A small segmentation model, trained from scratch.
Model: 2.84M parameters, arch unet.
Training: muon at rate 0.015, 9100 steps, batches of 192, held-out accuracy 79%.
Data: 72500 training examples, 24.1 epochs.
Rows from block 5 of a small segmentation model, named by matrix and row number. Rows with one number belong to one channel. Each number is 128 + 32 x the weight over its row's rms, rounded and kept within 0 to 255. All counts start at 0. Numbers have three digits each. After the name is the row's rms in percent of the matrix's.
After each channel's rows are labels from the 100 images, of 14976, where the channel reaches its highest value: "responds to" is what is common among them. Only what is clearly more common there than usual is listed. The data: Sentinel-2 satellite tiles (TerraMesh).
# convs0: first 3x3 conv (model.mid.0.convs.0.weight, 128x128x3x3, each kernel summed), inputs 0-127
# convs1: second 3x3 conv (model.mid.0.convs.1.weight, 128x128x3x3, transposed, each kernel summed), outputs 0-127

convs0.123 090:096097110129122114083132135120118126125116073126134167114089111116137118065143166094116146123082102151052107125112132137097145123070139099110176121144164167160063097123156109148061145090082142111149117157099125070099135122107085084068082128110088122138121164125104123093075155100182058161100144147110152125098145105163111205118187150125179067104107150158159196095121118060113111085159
convs1.123 097:118153124143186115110157107097112116100125202104154120098155157143160128159128089128134145115116172134187176151128124087106095071192073113116114138133089069046136157108120140140127098189179152158124143131108169152091120129120127134163116114110148101095091152090158140125152073082102112098152070128129185088204139092083117079141108168108050144101110087111094130100100152147186162160081
responds to: clouds; main land cover: clouds

convs0.63 089:101107123111080080130129135083102094094140142136161151141087115140157144078152117165103127130097117132156165132151138126072159137189125146139142107160176135148129131150085116058127143125105054103076105163151109154157130089140122138101085119170157141085109169126139143157149124085137130079114153092148094163163120013111117144122122187158206099193153107163133144162071155191139195083103
convs1.63 085:137030107143184139142144124176145148138147147132156085127145160151065154176127129110166092081110153101121044167198153088124066124087104165091145147062143193109116105124133171095120096165147100153144131149117146130111119160172089133085166152115088191194112102135108122107094143175147082141111083183136142089102145154122123085130131106128088146123120110087133111146093095070153128167147
responds to: water; main land cover: water; flooded vegetation

convs0.14 109:097141235154113100094078159170109137169123111091121105088119090170157103143157187144143143118163165143150092141119172143092136117111081149165114142174145144134088178118058073086104086168104137158121101077135106114159110094140126131057139147159148136065090132134067137091113120122157138173176138096101160107152174132151133095101203107172074129121110080161131106125173156148172122122120
convs1.14 101:099112062126122164132157131150134095061147170103143123139170097123119136118061062139126159110125121165152172088106055165103088163148173118159144112050146114135145113150196244120104101113208140144182126127125108103116126170125110101151150081136166121191163098179127106171156155132120145139071125163167146071141150137130120112090109150110113133142153122094126114140105147103135157179158
responds to: water; main land cover: water; flooded vegetation

convs0.127 119:128122152158130180091145145137102110160167090096078091112158098140094144105112180048162119153092148122130155147118127152119183144117108109154170111064170130089143092104057112189125121120154143095139103127095205190131121186187128116197146125140074131115115136135122108163219138127129110145113147140109101167098120113131126142060176108130102098160113129093116128212084151110120091072137
convs1.127 114:129135126144115157130096049149120124151157092135170169104111125144083101151125133190098117128170142218116093193172106098145114096163140081140144108127140165180129179145155148135194197143140100126148180125078088147120133122093081142090120118128116105169124201126140077126122115202152146124134050165137145102146128111085102110197132107134051089107151183163137164134154113129115111160137
responds to: water; main land cover: water; flooded vegetation

convs0.47 097:085209077072115139126136106152161095111103074101184131145154130112128108195109114146121152081112088130111218088170142096114162113157160180119169106124085159123151153112102081144116143195140109069139092157169212158131155125112120145138084121122154108119112132155111099156144144127077177127109129093160135121102071179172102120103170082115116120139070149180083123166175082127147122138135
convs1.47 111:171086183149109092091146112089042147137096128113086122123123114136121146118115124146070140159141147162089056133125134131155099141130104111126103183143153135159129199146194148125134095056125136128118107110111136111158128139129105182069108191193134135107127100089149183119091102206179137165086192144158177172097171095149093189123134129149168083118167134137148112140097152106092104093120
responds to: water; main land cover: water; bare ground; flooded vegetation

convs0.44 106:076133123078095036097113073132076099107155128140158124127137073150116122160109108100081121142082086129155150091134127146111143136140101113124168101155151110127141076142151193157146068114111089106158109085073165188087192167077139093148148109095063130156096110102117101098128141100079157104137147106142046123079098151123096073109118059159140128158115118117121152114088176170125135088113
convs1.44 102:142108122167173161119143151139143143117149143108090170124089165104164158105140147138117160065157173136143090140058060088157132082114146111127085157148117101128125170082086142100109132143143102217075209176159158096159085093168093173139122156148140171130113080100180137108135111164147160132126111166093205108140143120128098147127143167125102162112067142116141122132135137088062102163061
responds to: water; main land cover: water; flooded vegetation

convs0.58 098:147157150108130074082135135147151106088131147143091141104072102127151117156099102162110100111105204120131194160097110117046138188137116192095110094111186171140149152131117126056128121169140144135101097156111111179138134115160102154142089055116108084095113150115082124116099104106094179105127133135084126108104168121120128064112111115156129137098098090091152090207074189118174069114135
convs1.58 096:089106113162151190161151160094116152189128150118149154162118140124144151038194198158138126163149081154147098081115154127137148126105183148168115154132107122168140126120163146128103115135138104080120176092145074133096104179164122087097125185160137158152127147076155090115104168154164133168106099129165095084129137215126189156157127136143079086165118151117112130119170087153093093187166
responds to: water; main land cover: water; bare ground; flooded vegetation

convs0.17 096:123159128108101116098086144128106069124108101127106087159125083147090124184151138104098144118125092136162124079109111128107131142123152099126171179099085048141126117120162049113100114146068089093100084110116107165128129150141101118086143191106103121097082095094088076119032147121143140157100160106110158122136142119135143085151227127135095099098058075107189144096103115113135149143073
convs1.17 104:153126137140104099087132107170155176093123187124144121090116123095230160085116158180159157110065137205101123173091119146132125148159174112080080077152186169087111182119122189066117142103118113148139135195099129102105070134131120128141145114143176106103162116128153142168145104134129145080113102147139149122117112096136067105115087150090119118139169213175102102162108132145114113160148
responds to: water; main land cover: water

convs0.125 094:147088107193120105111200104115113183163111111086100154139113129197204174122109102127082137087140084119145123114118148113140127094135122095117156148137110128104107159119081100179149160113162173120146069117065138101136090177139109104159079098115085126122127114126045128117132077138104080128104069133145077084171115192167143198144171156125123127088177113105140163132124144091067145176124
convs1.125 097:091119161157169130099087105108121119158167106082100124123096107118092083154154131122183152137153103120102148137121120160100127177166123100078094088126123149109111111148148126143146057142139160100097193157129146138173191084135140127120108126103152125097133084095164117103108124138094173163098122104118202147071154053075115109207135122119094087206080098189104174144189087149161118077118
responds to: crops; main land cover: crops

convs0.109 082:124187145128141049150177039163102178109144138154095162102154146178147119093160086187118205156072180086107087145113120140077103127095099121145104196124126143132185140114129096153165119183137119133146120113130112124116142139162130200158146159086134154145113107106142151165119122110149148140116160128094107098092153162127181176125077103046078134123132191135177137130134118113110115153082
convs1.109 079:165131145131079161155089177131157072126155166112124096116142153059077140118129105128154106112139103109145165123189106054167108125085209141179098095127140085132154116142111155138158152075148175129118146145143139179125078085130115065100096171157203122128115129188141148046122097173095099118127146130130122131178114150122076127118089149102185127146173135149099117132149092127158174059101
responds to: water; main land cover: water; clouds

convs0.124 091:151139135126098167158132177095160114139162192080092171122188099145115151139127195168095148123117092078148120133167076090171157140081191100129112131110121117121166102075105082115079118087078132077138122071164105135090164080148128096137102149161116145091114170107102096116161078081146150089123148116123065151165125184121149064169166140152109124125131082111114102172131152169207127116140
convs1.124 088:155094122140122105089095070185104143176143119086161121108109134080114084182081170115136135136153200180108175118102189140067061072161096164115185139197130144138128134131126121154100058180161088129086119135087125121157084155074135128141162127092155124107156102136107134135121154145158113174094160137125158089115149101157105157072137128089143128127068121151163185109126097161080106122079
responds to: water; snow or ice; main land cover: water; main land cover: snow or ice

convs0.104 108:145112145101141104085131130160081121081164092071123089135183124123091148159065150133119112087113114171153160095119123127119159089110094118197140084135128164129162129107114129148151126146130070087094088183069144175066075088116128112137135101119101142139129147131118090070164151091071148096105094109088139141108058065158130166066183139139137137155100140134107155138073071143163188159179
convs1.104 108:113114141149136132095114084149125124218147145140158092124100134162161129133146138168098119183146227142111114192123137092153104148176186094104109142126114107148129141186161117125152167117123190154146138119100151109107111198193116103059149152118149108155098110091173111112086119210157127159142119149143146085073135170132067129156188152123118088087145168134136174125156201162142119147131
responds to: water; main land cover: water; flooded vegetation

convs0.72 103:133116084178147139140143102070117100156123126101118135080153176160086134133113106081111099180167106102113155079167096131181129127123124039121166110154149119121144064121114097097099119112174135135100133124167136180198115162114148095167183141155111143093125145092140103149080115131084067114074132107110185136194159103091093163122121176184107131141089127152127135158132120070211111169175
convs1.72 098:075110126115132088109141192179158138123123024121116147117053136069146086063138156122138136130125175115166094158151156147152095155185072168108090107105120154130117156073133139165165151170109200128148126132146093073096121134113108120185132100112116096101185154117100104075134156074150114092168135091105089137120098092109098114164130070074126069138132135145087139166109122163103131121104
responds to: snow or ice; main land cover: snow or ice

convs0.116 098:129142086093166085156094137180079088120148144118125096120134078113170182169109179103139118120131173119102089152120116091126088122101147182150084157179142061129092142077124121176139163133134105083068099084155128115106156123117107100136182223166085163090135137113115124123127129124135157131117167147179134191078182174159095101117146116171109151132115123153097224151129171125100119172108
convs1.116 110:125083164143166174106146103166160110108110126127181120140170140139077147137123119126182129141143166188130159152114110140164098061109104073100147094155081145101162122140139131089160089169082111185179150133131167135117122097146149124056098138076137108182184109135150119108101066129147154143110093169086157096135133078107119144068052120082111115145111125056132049086105082139150150097109
responds to: water; main land cover: water

convs0.88 115:128091134080154129144107161118162133199149148131093115119138120148139111141084156176124165122116126124128160135094139124108122133121112060181140162135086137100121185122119122124113103151094100110092159112062113148079193108138126108084169083087147113149127144128103147108075117099113043119035101106076177112112106055143149119130120124091092137159077065150128158156135120147199127231137
convs1.88 125:058193102112088086091137131128134098110166101132142183154156173130131114085121166135082088167163192142166137167135116167107110132159093122139100055142101129163115115152219107130140136112119124120107133123123133165109093127132147117150133092180143112131157148119170091142126093170094174213151076137146124127100132118119069150110199136143134076065212167140099168160143136122117147065147
responds to: water; main land cover: water; flooded vegetation

convs0.80 103:150229118128139166174102076138097114132136124159140166203199076116168142103139075109113104116056133119130126153154082145157100194180140155151151115119135115128160137150135099110156138149140116133152139094145219147148157149135132115190145147147104115094110116099173098183139091144132130095122122106127109187120129098106072141102150128146152178168084162093181129185081180109158097136175
convs1.80 109:144056170152118108101153165144134117167182140105140108082129193125124132123157159141145176096209106144094128136065168099150088101055138095093135127164137106121061099143128090142129086098094135084086149178121083144078110085133140109079108148111152095133140143140113117069163153177164175151137079114137176101101127102094125146195132108173122121147131166134075124108187108169120090071115
responds to: water; snow or ice; main land cover: water; main land cover: snow or ice

convs0.95 095:207110158149102140167161114100124117149120184164129118150183151124158113150076101096095105100078190127153173103097091112083141135163085147108125138119180151091171116147143142154091107144045147110121102120140218145161116177124106184131150096137152100088175099119133105147151164116130178144130097133102149128121106099182093042117086114126081152058136142122144082121063101157156099136111
convs1.95 100:093136103155040133083164151158130104130184128100139141135105069119065120102166146166091115160135129107136011082136166136184127146059140106143157131111146162173085153131108127085114147084179136140150185128107144074085112139120096098109088181108085130160120092178098110124141103137149080119115148145145110146136174152106173175171099129085126109130187166143118121134176151082100105138125
responds to: water; flooded vegetation

convs0.43 083:091107124213076094110175140130099117099109183124126109109112101137125142163160156117079079188148083131116092151048070116088172080156111097105144102112142136139146101090126136142148101115117077108154142080099094178137123083165148159134132122145135106106108139207129082102164151130134123135201110131069161163111109062111158108085120151097119125148147183150167114072084144144163096079169
convs1.43 087:193161109145094131187122064124157103139163118120147142162128124128093150131100110143102158078091100131147107129181166082172138126097137118114145161046205145083066111137140108067116141092058132149114167146164199062115119122102081136143124133048123153132133183164099148158154098090145105166133109106138156089144132171158152115172147127187128142101133100099144064145140123111136125178087
responds to: water; main land cover: water

convs0.119 077:168125174087096095140140143103113168088139107166136133124134098111177155108139115127094117114119100098095122130119168121129152128103154127103147081115138075158202133172087111132114102173084092119124139177123143130102116200168142130113126129146110110138141073086111066173070174039068123110133102122080154153126135163142071087150102062129102123166059079120090112193047131155141104091124
convs1.119 084:099060088159141162080104119172189132170142178092098151127082149119097125106133179149146102063161102165124110091137101141101089111086122159135109193117117168075084133080152169121098126042131098154108128155125123146149066136119090146093106174105160167124095133096108151062131097215161183084100178148170119089121125123075153134116149135129164159121133150148189160127128132116138124137131
responds to: water; main land cover: water; bare ground; flooded vegetation

convs0.106 083:171152166151152081176158145149138163051131137176131117111157108145130109186146154135140120059145120130123103088095152113111109170108143155098130100125035110109135138158146066085095147136121127115118149109171170070141122068098157135073169109095145090101114143149108053151164188083151145138120138116139151143140092143143122101200147127141118079154097113101094158112229144072113150093105
convs1.106 087:144115124083102160081114128184150104155135133130091069106127120134174166129124122159135137147113111153094132165183121138149102116103140092140121139156162150160135138120154169113140131071180143129153084128081117107126096131175094139123073143208118184187173120154080169157056065120127175166124194195127052141128132100140114157070075105129147159075167165092138089103079133143140119151166
responds to: water; main land cover: water; flooded vegetation

convs0.65 104:095091131126097077108075214140131116107115170102147144117119174153141113143138072148128121173117145112093151141090149145109132086100109129087145165158110166097122180083107126142133097230063079126123092136104085130067101072172118138068122087156093117145138178078139112114083114068118099124139157108155155095131162091096122128152167083130131104130110072105127070137132157171187127187138
convs1.65 117:116150079120100151136122106130126113077172087096116169146113072205146101087101126113135190123130164129158101160119136126137095173165179167151147121130146109133124128165206193087139205122129145130124129101120136144130140122126167117106146118094140124176114081166139135132139133178163114210061075176106094077083153131154131105046058127186097093129166124157111138117086083096134122119128
responds to: water; main land cover: water; snow or ice

convs0.86 086:143103065127123150113186107115117146155161134073119196169058143099160156156103121148131165128122105099137078110128148105195091134141118142124123166092135107104097133118115123082157169103156192107110129149138178075074098044130159115121136104094158134143122085117095119167121103111128146127124101158087118110123072107083118165122110138099180050152141113071238133114103100140099176155091
convs1.86 091:115126182075115109067096131148125079156101143157080098073080083117080141147127184112170101185090175114147156096148103119052195108114128110172080146175111102105141103155100110195089106150119144137081165128130140176144123200120089129140047113145122134147149132096169098112135091139127149150134140086164163157121157181140134098174168096118085096128091099169119106147146105107169154142164
responds to: snow or ice; bare ground; main land cover: snow or ice

convs0.27 098:119131111117124158202215110149139156168179145127154119095180117106152155076162187122161128088138115152142128109150137197149114105159183124176102165178152100167159141159183147121089143150148116133137095089145117110117170125114134123144117231141108176098175124110138112197150129171135141133130090153140124138155161127139172130116129119027111090130193131157139153151151201127092129092109
convs1.27 096:141157171137124103084105095146109129088157160138221124134162121149143118183102120102166105115109116137184097114143123113143093105098137151097138120096144190127104170142158133166144085105070161165107153170116155182154111089159152165126192110043111106165078127154143112084093117117170088093064145097098185149167129121087120177135138164185136072157128162133120091144185056135129143098132
responds to: water; main land cover: water; main land cover: snow or ice

convs0.51 093:069145147151098052156103078113108186127068114209105101088148113113106134080128141101116182116104123156141108077183116138157115102168132126101090102146120091083139162142168164077148130106086131171119128088178104153110149128113158114108112123136151109157120111108110144147088100080141136144078151113168133179122160104119113138042118168171052193135205138156149141111109156145098128068103
convs1.51 084:164179204116144169083148167181131132094115170097109110181179156173138073140129129173126110107143170073143142133096107076118068112021137165097138143181170161114093127153094147134127095086135126155096120174090100101157132162119121203120147158118118168133087109141127132180109107140124093129164163146121106095152099100126158138157103132074132104139066156070131121118098109054107130122142
responds to: water; main land cover: water