config = dict(
    image_size=64,
    crop_scale_min=0.5,
    num_classes=10,
    dropout=0.05,
    label_smoothing=0.1,
    optimizer='muon',
    lr=0.015,
    lr_schedule='cosine',
    warmup_steps=910,
    weight_decay=0.01,
)
Rows from block 2 of a small segmentation model, named by matrix and row number. Rows with one number belong to one channel. Each number is 128 + 32 x the weight over its row's rms, rounded and kept within 0 to 255. All counts start at 0.
Before each channel's rows are labels from the 100 images, of 14976, where the channel reaches its highest value: "lies over" is the class under the peak. Only what is clearly more common there than usual is listed. The data: Sentinel-2 satellite tiles (TerraMesh). In brackets: how many of the 100.
# convs0: first 3x3 conv (model.enc.1.0.convs.0.weight, 128x128x3x3, each kernel summed), inputs 0-63
# convs1: second 3x3 conv (model.enc.1.0.convs.1.weight, 128x128x3x3, transposed, each kernel summed), outputs 0-63

lies over: water (66)
convs0.51 [181 118 143 206 147 137 134 142 164 126 165  99 143 154 215 149 137 133 118 186 154 124 156 159  78 101 148 147 135 139 159 202  83 139 133 145 127 159  98 131 112 148 176 162 124 160 196 134 155 184 148 116 171 160  80  96 137 124 145 157 167 157 177 113]
convs1.51 [134 181  77 102  65 118 109 121  85 125 183 126  39 118  20 129 130  98 117  54 148 138 146 109 101 121 101 154 171 118  90  82 195  85 135  88 107 118  95  84 106 147  90 115 159 102 103 136  88  88 174 194 113 138 123 117 130 130 119 108 131  80 143 110]

lies over: crops (64)
convs0.99 [124 115 101 104 121 108 142 161 120 109 131  83  82 111 145 115 139 131 109 109 196 127 117  82 121 121 113 144 151 114 179 120  68 167  87 163 123 107  98 107 113  94 171 126 126 123 136 171 126 100 122 106 100 176  98 107 158  59 144  58 158  99 128 156]
convs1.99 [ 97 112 148 122 109 167 129 126  76 160 171 163 102  70 133  90 108  59 117 101 101 152 149 179 153 150 133 107 133 132  42 167 178 179  87 134 125 141 136 152 179 152  45 118 123 152 121 134 149 148 127 132 150  54 167 154  95 150 109 167 102  51 123 129]

lies over: water (46)
convs0.116 [123 116 122 144 142  92  86  84 187 117 144 128 125 151 143  87 161 150 184 156 151 123 125  90 117 151 117 135 114 137 150 136 139 107 150  35 163 121 161 134  64 146 128 126 118  87 159 163 135 167 122 172 113 153 113 167 110 136 168 177 110 155 167  88]
convs1.116 [130 115 113 124 131 147 178 115  79  78 110  67 124 115 112  91  58 126  92 147  42 101 123 109  94 121  92 110 175 142 147 135 184 119 132 169  95 124 186 101 109 180  70 181 171 132  65 158 141 126 139 121 106  81 163  91 103 147 126  96 154 109  85  93]

lies over: crops (40)
convs0.9 [152  98  90  82 129 100 111  93  90  95 154  88  81 100  80 115 168 195 139 136 139 116  79  81 136 118 102 100  89  70 120 116  92  96 110 145 157  93  95  98 172 162 131 116 111 125 133 143 151  88 110 148  71  92 147  52 161 158 170  64 125 175 151 125]
convs1.9 [145  92  92 160 135 154 142 171 113 122 127 169 119  70 152 140 135  71 136 101 114 144 176 155 139 166 166 153 146 154 127  75 169 128 138 102  92 159  72 133  76 134  64  93 114 145 158  99 120 199 100 141 159 110 114 168 119 127 176 120 133 110 135 141]

lies over: crops (45)
convs0.112 [153  96  69  79 126  71 103  99 147 158 137 119  75 185 142  90 156 152 172 114 152 112 158 117 126 135 148 138 129 113 138 128  62 105 136 104 144 115 151 161 193 104 138 168 116 148 134 122 120 154 129 132 149 109  86 122 132 148 171 113 158  89 111  96]
convs1.112 [156 109 209 132 152 149 193 135 144 150  76 173 125  99 130  97 111 132 138 155 120 198  95 113 139 133  83 147  62 150 104 144 177  71 160 121  88 172 144  72  66 143 146 141 139 111 115  91 138  92 136 134  88 147 144 160  94 123  91 107 115 118 141 191]

lies over: water (38)
convs0.8 [130  89  91 163 165  78 119 115 123  66 137 139 118 165  86 211 123 125 180 107  90  98 121 167 140 150 108 147  99  96 151 134  93 148  92 119 140 123  47 107 153 131 122 141 109 132 174 109  93 104 126 159 141 165 124 184 141  75 102 146 128 132 159 121]
convs1.8 [118 126 148 132 155 152 118 155 162 187 131 135 120  59  96 131  82 225  88 191 224 136 155  88  91 139 151  97 129 130 133  35  84 114  86 166 138 154 181 159 147 188 142 158 111 148 101 139 131 189 151 131 114  74 104 120 102 123 101 120 117 161  98 101]

lies over: crops (58)
convs0.17 [116 118 128  79 123 100 126 139 138 164 128 120 215  96 159 108 154  52  69  80 129 169 142 164 107 139 129 105  99  98 180 117 164 147 164 147 102 134 124 156 121 131 137  96 126 155 170 106  92 139 107 102 134 147 132 102 141  80 136 158 176 185  57 141]
convs1.17 [137 149  91 191 141  81 105 141 149 131 148 187 131 182 119 154 107 163 119 159 122 111 115 127  87 133 161 115 156 125  69 153  67 104  93 104 112 105 104 132 135  97 126 200 195 133 104 123 181 143 118 136  83 130 166 126 168 157 119 147 154  34 162  86]

lies over: water (44)
convs0.23 [147 102 145  73 108 139 119 142  94 106 140 210 168 117 134 194 108 164 157 110 108 108 178 181 153 115 171 129 156 107 144 178 131 166 108 144 125  57 138 107 114 166 170 167 160  82 217 186 119  85 195 101 131 193 128 138 168 154 151 126 131 140 170 111]
convs1.23 [130 139 106 114  76  70 155 128 144 120 110 102 114 178 125 108 139  91  77 196 114 152 103 129  65  82 107 143 135 126 114  95 175 147 146 113 188 162 157 149  82 115 125 135  86 179  72  91 111 136 101 114  82 152 142  94 153 117  98  94  73 148 121  97]

lies over: water (54)
convs0.71 [139 107 112  96 172 169 116 123  96 106 110  83  98 150 154 120 137 120 130  93  70 115 152 110 127 154 180 154 112  74 143 121 153 154 115  70 151 166  92 174 116 109 177 147 135 141 124 122 103 138 123 161  68 183 167  48 131 120 130 160 163 147 143  97]
convs1.71 [118  95 137 134  79 104 162 157 100 117 166 135 132 152 124 117  95 178 190 142 147 116 111 120  89 148  88 108 152 138  58 139 147 112 143 126 111 108 178  82 137 155 102 123 117 167 118 114 193 102 125 124 178  86 135 159 112 154 110  87  89  99  95 135]