From a checkpoint of a small segmentation model.
Model: 2.84M parameters, arch unet, norm batchnorm, activation silu, widths [64, 128, 128].
Training: 9100 steps, batches of 192, held-out accuracy 79%.
Data: trained on Sentinel-2 satellite tiles (TerraMesh), 24.1 epochs.
Rows from block 3 of a small segmentation model, named by matrix and row number. Rows with one number belong to one channel. Each number is 500 + 25 x the weight over its row's rms, rounded and kept within 0 to 999. All counts start at 0. Numbers have three digits each.
After each channel's rows are labels from the 100 images, of 14976, where the channel reaches its highest value: "lies over" is the class under the peak; "responds to" is what is common among them. Only what is clearly more common there than usual is listed. The data: Sentinel-2 satellite tiles (TerraMesh).
# convs0: first 3x3 conv (model.enc.1.1.convs.0.weight, 128x128x3x3, each kernel summed), inputs 96-127
# convs1: second 3x3 conv (model.enc.1.1.convs.1.weight, 128x128x3x3, transposed, each kernel summed), outputs 96-127

convs0.96:506484512509499510470526503496513522450494537492519509513489518530496527491493556484466505486523
convs1.96:518530456475522478489492476521449443545529472470489513507473526504547502483560470527482504525513
lies over: built area
responds to: crops; built area; main land cover: crops

convs0.81:494538498498500494510523516459500548541469490496510533465517532513528506484513465500511476533490
convs1.81:488481501529515506473450523494515440452477479530476451484471464502503530501476503487492521523525
lies over: water
responds to: water; main land cover: water

convs0.60:505524502495496536481523516526518534503501451494522492476510514513490510491487500512485565509483
convs1.60:480482488533513476507497527520494488525534505542461481519453487495525499501525465483499504532524
lies over: crops
responds to: crops; main land cover: crops

convs0.15:469486499508487485475501499511477492492500513494450487473510537462498458459537490489482471505476
convs1.15:575481501503533474449490499517526513492486485523525535525484446500487523515505483506519521548481
lies over: water
responds to: water; snow or ice; main land cover: water; flooded vegetation

convs0.119:474461472511501493472488496515496473494460498470513532563508466497554529501493500507490498492456
convs1.119:504520529484499503459477465494528477519519453508504501463564509483462491496511497490509503483494
lies over: clouds
responds to: clouds; main land cover: trees

convs0.20:542478542532526495516464503505469486548506473487535506499528511524528526495492526498522466519493
convs1.20:472456475479519463454547479529525479477515494518491498493551513482489497489506498484475509484489
lies over: clouds
responds to: clouds

convs0.82:490477514494457504514519526512491489500485500464514522522538493466499502497472475490495549532507
convs1.82:516538503553491562465528472490510474538512511503485509514460489499471484544459496508487474529521
lies over: water
responds to: main land cover: snow or ice; main land cover: water

convs0.102:489512523460493516548502504461512497550474520491473480538479492475493418501507504502522455517495
convs1.102:508521483502484505496495489483527518486516499525512458486516498522497531507476514508489538507472
lies over: water
responds to: water; main land cover: water

convs0.0:528501507532528461498462496479498490495521496515467462476467515476479479495484536538539510514468
convs1.0:462480437494485520474525513538491512494466498501509513472477461514503494468528510504535488475490
lies over: water
responds to: water; main land cover: water

convs0.69:482510500512527490525497463523523514511526493522501520576492477477539530512518512467505457497467
convs1.69:509496533483534489508492505492488495488540479496473439443506480500502506463524530493479498484484
lies over: water
responds to: water; main land cover: water; clouds

convs0.35:513505509453497520501515503451488501474512511488485515495491529528518498517498504498480464501471
convs1.35:515515511528533487530511486464504527518494508479510505528500491531500494488511490478486472489473
lies over: crops
responds to: crops; built area; main land cover: crops

convs0.38:476507470462488527508501494461496491557495492506564472481504497515470483489500486528501495509518
convs1.38:477499543463510512505503518539501496476509531501440469487524464537482537480477526447452461463510
lies over: snow or ice; water
responds to: snow or ice; main land cover: snow or ice

convs0.109:510516488507503479476502504488524491535508558567480507493499518520503491530467502483485496512444
convs1.109:480486508452488494538530491550475507497454473438512483455486482457502503466508499492478474466482
lies over: built area
responds to: crops

convs0.45:444495487477491509490490517532496464542464507481494480517518524498528516505517496462500503538482
convs1.45:509495502525517448537484499430485490482525470479502471517500463495477463519528481491557521512559
lies over: crops
responds to: crops; main land cover: crops; built area

convs0.105:503508519509490503467493531493501463509502462493522479492533483474507463525510449473446531499448
convs1.105:504522495497523496507478532511477529493517484511540514508487465496475535479489562545520497506528
lies over: snow or ice
responds to: snow or ice; main land cover: snow or ice

convs0.71:506506477476489479458534502498477505419499481476526523512512447513517542490512457494485492515536
convs1.71:470487468503478488478503456472509502511506500511522527490509567497500457504507541490524495508469
lies over: clouds
responds to: built area; crops; clouds

convs0.117:504478504511520537574527497503516486512506514498470499564524521477516561494506550509551461527517
convs1.117:523462524521499518485481488482465462522464519483522516458498475534504462503490443531453503483469
lies over: clouds
responds to: clouds

convs0.93:469526498519510516493502534536504473523480485556481489491511465470497501465505485440501459567502
convs1.93:510467506522538466533487542525489517487461493514496454511497470464495531476531496473547526500550
lies over: snow or ice
responds to: snow or ice; main land cover: snow or ice

convs0.25:469470514527476532475535491498492467510502486491496487496477459503517513465480489460515497483527
convs1.25:489523446498537510503537480494535562534510511503508469482518496525476464525518555536490535506520
lies over: built area
responds to: built area; crops; main land cover: crops

convs0.55:477478475451526476528472497522494499508431537471515457499491527498475546514498516521494488507473
convs1.55:518501526531498503499508497493498473505520485544497497533494498508484491519542488495517498545503
lies over: rangeland
responds to: main land cover: rangeland

convs0.42:522470497523540506470484513532554513512505526520494451521511545522508495512516517467491518516478
convs1.42:479513502495485486512560476505452527467485482482542542503483491464499510475483457527485514503506
lies over: built area
responds to: built area; crops; main land cover: crops; main land cover: built area

convs0.100:496484486505516506501491469532483479502516522475497467489499493485484535523507502506518534504509
convs1.100:465495503483477493485484502533506503487457465477528513527461498510472468452489514473533484448481
lies over: snow or ice
responds to: snow or ice; main land cover: snow or ice

convs0.40:475512477516532525515538505493495481497520489531457519498541491510493489463500479512491485470571
convs1.40:529502524446511528465541532477488535492513504496504515490492509480476464541513507510493555512491
lies over: water
responds to: water; main land cover: water

convs0.90:431529489539505501512498476526521524528473533512506516497504507496548509500502480480494502521514
convs1.90:507454504541508546496497524452500498476527469468540489506508525488519470489473525512464504512467
lies over: water
responds to: water; main land cover: water; flooded vegetation

convs0.80:492487515497495439550500496496461484491524568487476469466477479480503484483504558518523486497552
convs1.80:481506477478490499426506501513514496468524467482488477494473475517506503539494503488521495521490
lies over: water
responds to: water; main land cover: water

convs0.27:478476485469477521499481492476472496487506498519482496528502467510495508525482499478486528473489
convs1.27:474496494498492440519508503509451549482484460510500490501489524491491452518560514520505519494503
lies over: crops
responds to: crops; built area; main land cover: crops

convs0.67:503456517460465481497504515471475510513515494472470531515459470503492497508493501483515516514432
convs1.67:528503516494499538473481463526480489482492519461513495480534512519499487484495481500507466539474
lies over: crops
responds to: crops; main land cover: crops

convs0.66:489496458489460498475518499517474489520513516515488469544510482550494497498487501523456502498472
convs1.66:491522534459514468532482515518514492502528505512484502490478460443492524478526504474559510513473
lies over: water
responds to: water; clouds; flooded vegetation; main land cover: water

convs0.123:477538526533549476507507479511505514463493494459493528470465486492489496507500475461466473469489
convs1.123:541504532470457540478474484487505497490539491487482472492490517524493515481525490515526534480498
lies over: clouds
responds to: built area; clouds

convs0.5:471481521506546499539500503521491525516542565471491514525515589481519470489499506468472460437504
convs1.5:538516542484519486506483515450448500480526514529522504496492439502486511515470487552514518512493
lies over: rangeland
responds to: main land cover: rangeland

convs0.47:495494473525493467499474531459534491537483521509512491512567506477534530558471525495502507549490
convs1.47:564482512504480483495458536514454472507510471535472486525506509498511453502507562493498496460555
lies over: snow or ice
responds to: snow or ice; main land cover: snow or ice

convs0.59:475504530488513556551478513512513512528518507510463539522557495471483522484530438506529508517523
convs1.59:556512522478496520515507500474443477511514525476465503466493519506481520519518503489502518550502
lies over: water
responds to: water; main land cover: water

convs0.2:540500454492496487519480496483500491508504534496508538494465512492511495546513493506451511521460
convs1.2:535501466501479481491560484538476475481521498457434513503497503516463531474493497509488510531484
lies over: snow or ice
responds to: snow or ice; main land cover: snow or ice

convs0.44:504516498528492476478493484509466498441500535482477514473516534496494512493487524495488471486530
convs1.44:505484520513441508518466484508503516465541515490549524501494494454543485510527490519512470519516
lies over: water
responds to: water; flooded vegetation; main land cover: water

convs0.32:469489524460443536490498492445478500533504474494518488486461461461475467475484494481546496562506
convs1.32:523510477512531501554510517533479502489508507493492515481511472533511510520538503525535492516533
lies over: crops
responds to: crops; main land cover: crops

convs0.33:500460461469488501511512506525493531518491481479499508576493514470530493500508514453498475475491
convs1.33:485525553504514505480461469507523479498484496507517443451569473515507507479520476503477483477489
lies over: clouds
responds to: clouds; main land cover: trees; main land cover: clouds

convs0.7:481478528504476474482468488497466511510516511541527491525522519494473494480548458523462505515501
convs1.7:474517469510524498513476485563516473477459510499477512507520476484507515519457525463509483512506
lies over: snow or ice
responds to: snow or ice; main land cover: snow or ice